Rows from block 2 of a small autoregressive pixel model, named by matrix and row number. Rows with one number belong to one neuron. Each number is 200 + 40 x the weight over its row's rms, rounded and kept within 0 to 999. All counts start at 0.
Before each neuron's rows are labels from the 100 images, of 14976, where the neuron reaches its highest value: "top examples" is what is common among them. Only what is clearly more common there than usual is listed. The data: telescope images of galaxies (Galaxy Zoo DECaLS). In brackets: how many of the 100, against the usual share in percent.
# fc1: MLP up (model.blocks.2.mlp.fc1.weight, 640x320), inputs 0-106
# fc2: MLP down (model.blocks.2.mlp.fc2.weight, 320x640, transposed), outputs 0-106

top examples: edge-on disk: yes (27 vs 5.2)
fc1.250,152,242,112,232,232,131,112,196,150,267,165,150,310,206,212,229,180,271,247,195,200,140,194,204,151,135,164,186,238,211,202,177,231,196,157,252,203,200,224,230,206,222,263,197,210,191,159,194,148,119,202,153,237,250,217,190,198,172,134,184,161,129,239,272,258,105,190,202,290,181,205,139,273,223,194,200,183,220,188,251,211,171,242,168,180,244,213,254,269,203,175,183,163,172,118,182,229,231,192,202,220,285,187,189,173,176,165
fc2.250,306,221,208,159,154,236,218,276,166,215,163,262,205,218,162,154,158,146,249,188,224,220,186,262,166,170,232,279,223,204,165,232,170,239,240,238,161,120,273,243,205,255,240,190,208,285,265,158,197,186,207,162,207,263,217,242,200,133,239,188,224,260,225,140,217,134,208,217,242,207,189,266,200,219,288,207,232,171,263,185,165,229,204,212,150,248,205,167,156,170,213,193,176,190,228,187,155,226,220,136,177,193,197,230,249,141,218

top examples: edge-on disk: yes (32 vs 5.2); roundness: cigar-shaped (29 vs 8.1)
fc1.81,125,160,210,198,186,219,193,185,202,161,226,270,208,214,194,203,184,176,219,215,231,189,262,203,249,173,133,264,194,195,188,280,149,243,202,255,209,265,182,208,275,141,158,159,222,185,143,244,138,209,219,236,181,171,205,214,213,196,241,184,220,219,330,187,266,173,221,204,168,206,170,291,235,212,203,175,167,136,236,245,220,231,223,190,217,170,214,233,227,193,185,209,160,205,178,225,220,187,182,194,173,170,182,158,179,255,256
fc2.81,277,180,173,189,283,235,197,241,225,207,157,209,192,169,210,195,165,178,160,224,178,215,226,210,180,145,203,282,246,245,181,198,214,113,209,159,201,174,165,181,238,202,154,211,153,219,225,152,224,163,143,192,253,173,162,216,223,192,231,252,209,153,184,183,165,157,147,288,150,246,183,205,169,219,151,219,259,242,237,173,198,198,238,262,241,128,225,250,191,219,143,149,197,185,216,181,150,278,238,248,200,189,247,155,290,216,244

top examples: edge-on disk: yes (32 vs 5.2)
fc1.357,214,135,187,198,240,183,213,209,229,201,226,251,217,147,241,157,239,207,216,243,259,164,253,198,214,248,181,188,246,149,234,195,232,244,166,240,269,200,245,177,209,208,265,177,159,136,175,238,256,147,187,233,158,224,223,148,136,193,198,212,217,178,240,141,192,211,222,179,222,181,192,208,248,169,220,197,133,119,235,224,303,119,249,167,253,138,182,127,202,270,201,249,142,220,229,124,213,240,155,207,258,222,151,154,141,217,194
fc2.357,231,207,159,157,185,210,228,233,242,218,166,219,196,206,201,160,250,177,153,234,185,232,266,154,209,217,171,221,182,165,274,200,155,271,180,201,170,116,132,243,242,186,224,155,191,281,176,214,214,177,158,151,245,179,211,155,169,150,212,108,190,291,175,205,222,195,216,289,146,155,176,171,265,194,117,281,236,203,262,199,190,212,251,212,137,295,170,357,189,214,170,219,148,164,136,118,208,191,208,162,202,296,203,154,173,133,177

top examples: edge-on disk: yes (30 vs 5.2); roundness: cigar-shaped (29 vs 8.1)
fc1.603,140,204,121,189,199,222,189,184,183,128,229,189,104,146,221,220,235,229,235,239,199,247,190,212,139,158,233,224,116,235,170,231,209,183,232,194,200,191,192,214,267,223,270,150,238,190,295,157,124,154,165,208,227,181,163,272,267,191,145,268,185,199,163,174,153,207,186,131,201,207,172,136,179,250,217,318,241,203,179,119,277,259,255,195,234,196,197,235,207,259,216,217,184,252,173,180,203,195,258,212,167,237,227,194,252,193,197
fc2.603,257,125,179,191,225,149,196,253,160,187,181,186,201,186,175,196,136,155,164,203,209,200,265,206,228,182,230,226,229,207,243,191,163,177,259,195,199,191,212,236,195,202,173,215,203,238,264,270,236,171,174,272,202,192,125,209,186,255,270,138,188,232,279,143,235,174,194,210,230,290,208,124,193,221,215,242,172,205,228,183,254,126,172,234,225,248,193,201,230,195,136,252,259,196,164,107,184,254,260,239,139,249,217,186,191,192,147

top examples: shape: featured or disk (66 vs 30.4); edge-on disk: no (60 vs 24.7); spiral arms: yes (45 vs 18.8)
fc1.541,190,194,228,244,205,238,281,209,205,275,198,262,147,164,199,164,197,146,216,163,196,235,215,212,150,217,190,156,165,175,112,233,159,175,230,216,152,208,290,308,198,182,126,153,184,233,171,169,230,166,211,220,266,191,156,201,237,215,179,235,149,219,183,178,174,160,214,217,114,251,203,215,230,169,115,188,219,217,234,229,159,263,144,177,183,267,141,200,203,177,209,204,238,201,237,168,201,212,172,222,203,188,247,194,173,256,222
fc2.541,220,165,245,172,228,251,166,142,233,265,221,178,165,224,198,190,225,216,193,213,211,99,160,153,165,168,179,235,172,157,184,174,153,167,156,195,196,178,212,159,169,201,224,179,204,179,154,251,154,224,211,197,107,266,137,221,252,251,201,161,280,244,223,197,236,233,193,230,134,197,149,223,189,188,323,187,232,176,84,256,179,236,225,230,228,164,192,213,198,239,213,237,154,112,213,233,244,172,199,136,152,222,215,233,208,193,166

top examples: roundness: cigar-shaped (26 vs 8.1)
fc1.114,210,140,245,176,181,200,162,243,167,142,130,257,252,174,190,243,240,229,215,210,198,275,264,244,205,200,114,259,187,277,168,220,183,171,231,175,234,287,152,241,198,216,225,180,249,244,207,148,180,231,231,192,157,174,240,191,302,157,222,197,184,198,239,177,163,246,190,191,241,210,264,232,125,236,158,194,261,209,256,234,249,248,228,234,200,232,197,187,250,193,166,226,237,317,231,199,157,228,224,211,244,188,216,158,223,233,189
fc2.114,195,232,134,205,225,139,282,191,182,167,209,211,148,204,229,190,179,176,167,230,250,217,232,205,151,147,181,219,186,225,176,187,231,183,169,236,226,92,258,164,206,183,198,152,122,216,212,196,225,278,189,114,222,205,222,163,211,188,242,255,196,210,127,160,212,144,239,201,160,211,218,215,175,158,236,284,253,167,219,244,194,174,167,225,233,193,166,204,218,201,219,165,198,197,129,249,206,215,308,247,183,184,265,150,175,259,226

top examples: edge-on disk: yes (32 vs 5.2)
fc1.216,228,190,128,257,226,133,210,209,184,272,215,222,173,172,206,183,209,196,144,298,144,134,131,171,192,200,164,199,230,214,154,137,224,177,201,197,238,317,159,171,202,153,131,186,124,280,165,175,158,213,186,227,182,173,243,170,192,108,240,194,185,169,250,216,211,172,212,178,151,233,158,202,185,218,212,252,181,191,256,135,180,258,223,236,195,218,256,186,224,231,211,205,222,129,201,194,162,119,171,139,197,270,137,246,280,224,221
fc2.216,185,199,272,213,178,187,296,140,180,122,190,149,214,183,193,255,135,201,195,154,259,231,215,188,167,176,175,177,243,205,178,198,136,190,273,247,186,230,231,194,184,254,215,277,168,226,206,201,134,230,177,158,201,192,206,244,192,160,155,191,280,196,208,178,227,223,198,225,193,161,286,200,152,268,124,254,150,234,185,233,181,195,188,236,209,217,178,179,185,237,229,147,264,241,195,179,270,166,251,187,163,199,209,218,97,203,179

top examples: roundness: cigar-shaped (25 vs 8.1)
fc1.397,194,174,165,253,239,218,137,234,186,151,164,226,224,186,160,190,197,298,218,148,264,197,138,247,183,180,194,187,189,167,191,230,119,164,106,206,108,240,187,193,233,197,241,249,160,229,214,234,140,185,166,262,240,239,202,137,225,177,207,259,156,214,180,233,150,120,192,206,256,222,212,197,183,256,192,273,180,167,193,161,178,196,244,205,217,172,169,240,228,209,177,185,215,204,230,192,202,294,247,241,138,195,162,224,194,123,181
fc2.397,153,195,196,196,149,197,166,260,193,211,208,200,210,229,257,188,130,244,138,228,165,191,188,214,210,204,234,222,257,239,232,228,164,276,170,182,225,133,209,239,233,213,233,212,200,219,287,179,176,242,142,174,199,205,211,235,206,215,207,120,268,210,201,118,181,198,258,268,151,165,178,154,147,181,210,231,200,191,188,258,179,137,196,243,123,216,206,183,169,190,255,193,228,242,230,163,98,196,277,218,195,217,205,136,185,136,254

top examples: roundness: cigar-shaped (35 vs 8.1)
fc1.497,197,164,205,210,254,299,228,199,171,188,160,286,244,247,180,207,257,195,246,207,235,189,237,241,207,189,219,243,234,166,203,163,289,171,277,207,204,132,208,227,225,245,181,162,257,209,199,155,294,233,228,153,223,255,190,187,144,215,252,299,198,115,222,190,145,94,228,163,211,204,128,236,243,275,198,184,165,239,210,271,220,248,253,226,259,191,210,243,166,189,160,245,223,186,192,158,179,175,160,177,234,258,226,206,276,168,171
fc2.497,197,240,188,217,210,170,198,205,207,271,180,127,164,212,217,210,175,272,182,187,194,184,206,132,118,261,162,139,189,166,249,187,195,182,133,182,206,233,142,216,191,209,190,241,172,185,181,191,150,123,214,225,143,143,215,258,218,183,165,220,226,227,209,254,194,244,205,131,220,254,219,157,153,106,221,171,231,190,180,144,198,217,158,181,190,188,229,194,262,202,158,202,169,165,176,203,185,220,268,229,235,223,238,195,176,213,175

top examples: shape: featured or disk (76 vs 30.4); edge-on disk: no (74 vs 24.7); bar: no (43 vs 12.9)
fc1.581,168,200,156,189,215,169,175,170,239,174,172,151,182,166,194,184,244,252,223,137,199,267,205,139,222,181,164,239,275,163,116,231,320,162,211,259,169,266,174,227,155,166,216,175,218,231,242,165,241,206,223,175,170,157,238,159,187,223,181,175,199,182,235,172,200,198,191,224,210,162,176,80,85,220,151,172,204,226,174,273,165,161,148,181,240,243,186,206,219,231,219,173,160,157,309,244,223,167,254,190,165,222,191,185,117,172,285
fc2.581,142,236,198,204,138,205,243,193,83,194,167,251,157,181,185,163,219,214,227,194,232,218,168,216,195,313,183,71,148,211,267,257,165,236,170,238,218,229,159,238,128,233,163,225,175,224,193,228,150,268,205,216,202,188,56,189,204,94,274,224,254,267,160,185,234,258,280,176,145,186,198,256,151,221,194,171,267,156,268,202,209,229,223,246,170,252,250,145,192,223,143,192,213,212,168,199,178,249,173,277,245,229,208,218,237,244,170

top examples: roundness: round (54 vs 20.3)
fc1.269,207,156,227,247,135,170,162,150,167,162,177,204,226,197,183,232,191,164,233,166,209,116,168,200,209,147,268,168,234,151,234,178,228,184,205,166,195,137,200,199,234,130,176,272,219,214,220,256,195,195,273,293,180,163,185,197,204,202,242,181,317,118,250,165,244,171,204,193,215,222,206,156,149,236,298,195,257,175,145,230,280,175,191,234,251,243,258,211,277,274,149,212,147,232,218,133,227,225,172,143,167,109,272,277,180,156,222
fc2.269,207,196,205,198,227,176,222,219,263,186,228,208,194,224,213,160,256,215,211,195,134,208,209,150,169,169,178,143,217,223,213,235,237,230,204,153,213,237,241,185,197,183,196,186,165,130,192,166,253,220,210,84,224,196,239,239,170,254,147,142,201,194,264,276,173,218,195,250,191,173,154,215,182,179,193,251,170,191,138,206,217,193,229,260,185,268,223,132,185,158,207,201,221,182,171,270,198,231,177,235,203,192,95,207,254,201,272

top examples: edge-on disk: yes (27 vs 5.2); roundness: cigar-shaped (26 vs 8.1)
fc1.82,204,143,212,202,152,251,217,234,201,247,216,198,230,157,197,137,182,242,201,216,233,230,246,250,150,161,155,205,254,237,134,271,205,166,256,232,205,217,214,170,278,191,225,280,173,169,199,194,211,216,143,167,114,195,196,221,244,222,204,203,202,151,243,121,228,156,229,231,91,138,268,235,183,164,152,194,280,172,215,255,164,244,133,201,153,272,236,214,242,243,187,159,214,190,223,264,176,185,189,221,151,145,161,119,250,229,232
fc2.82,241,260,111,206,317,223,200,263,140,237,226,230,226,199,231,203,154,237,202,161,202,268,209,145,160,176,260,245,221,157,216,232,173,171,222,285,130,213,181,237,234,267,199,104,171,244,198,249,189,170,173,228,164,176,263,174,227,176,185,196,169,91,198,189,244,183,189,204,176,186,176,195,142,141,223,203,159,206,241,226,164,154,157,240,239,195,164,204,234,204,224,135,219,171,214,208,113,211,173,232,241,275,192,230,219,181,214

top examples: roundness: cigar-shaped (25 vs 8.1)
fc1.215,194,180,196,201,193,139,221,238,222,234,110,264,156,215,171,199,272,233,203,193,305,220,184,207,283,183,207,237,158,173,175,189,182,175,111,146,185,224,206,196,208,227,227,216,217,237,149,228,165,180,148,236,268,267,198,194,183,211,173,222,251,181,205,236,223,234,218,198,257,203,231,201,211,269,118,222,198,201,253,161,201,175,140,173,249,167,207,191,209,222,201,166,172,234,240,201,281,259,216,125,141,222,212,153,242,186,190
fc2.215,151,215,145,170,131,213,104,225,216,198,187,162,224,238,153,211,114,178,189,294,203,232,285,276,121,189,254,248,236,211,222,274,117,221,182,163,206,196,204,199,209,227,156,223,227,211,290,109,238,225,167,207,160,208,223,172,156,195,178,176,201,220,178,267,157,119,220,243,190,141,193,190,224,167,273,242,224,221,169,173,143,190,169,157,219,200,236,229,133,178,253,179,182,140,186,113,118,214,141,234,182,224,237,219,258,241,134

top examples: roundness: round (48 vs 20.3)
fc1.508,223,202,265,170,196,217,182,158,246,205,292,171,234,232,226,216,197,218,172,259,208,164,199,174,223,159,289,202,176,249,266,211,216,258,251,233,172,176,246,317,215,225,205,188,111,193,161,247,196,255,225,153,210,170,209,168,236,270,175,201,273,199,214,242,189,166,242,180,218,280,219,172,213,146,187,153,170,151,238,203,184,159,158,154,200,123,151,207,161,133,220,204,174,152,285,207,153,168,213,168,198,236,158,150,211,160,247
fc2.508,182,237,126,262,261,198,232,137,202,165,212,192,248,192,167,227,179,188,216,243,244,232,172,233,298,191,183,228,275,211,178,128,161,200,215,95,198,165,147,102,113,227,260,183,294,192,228,243,186,204,209,225,168,247,193,231,172,159,154,240,176,199,212,202,234,225,138,320,181,176,200,180,173,202,151,227,172,222,166,206,176,162,213,207,224,273,240,143,225,281,209,229,204,238,170,272,191,216,229,259,205,211,198,187,150,259,200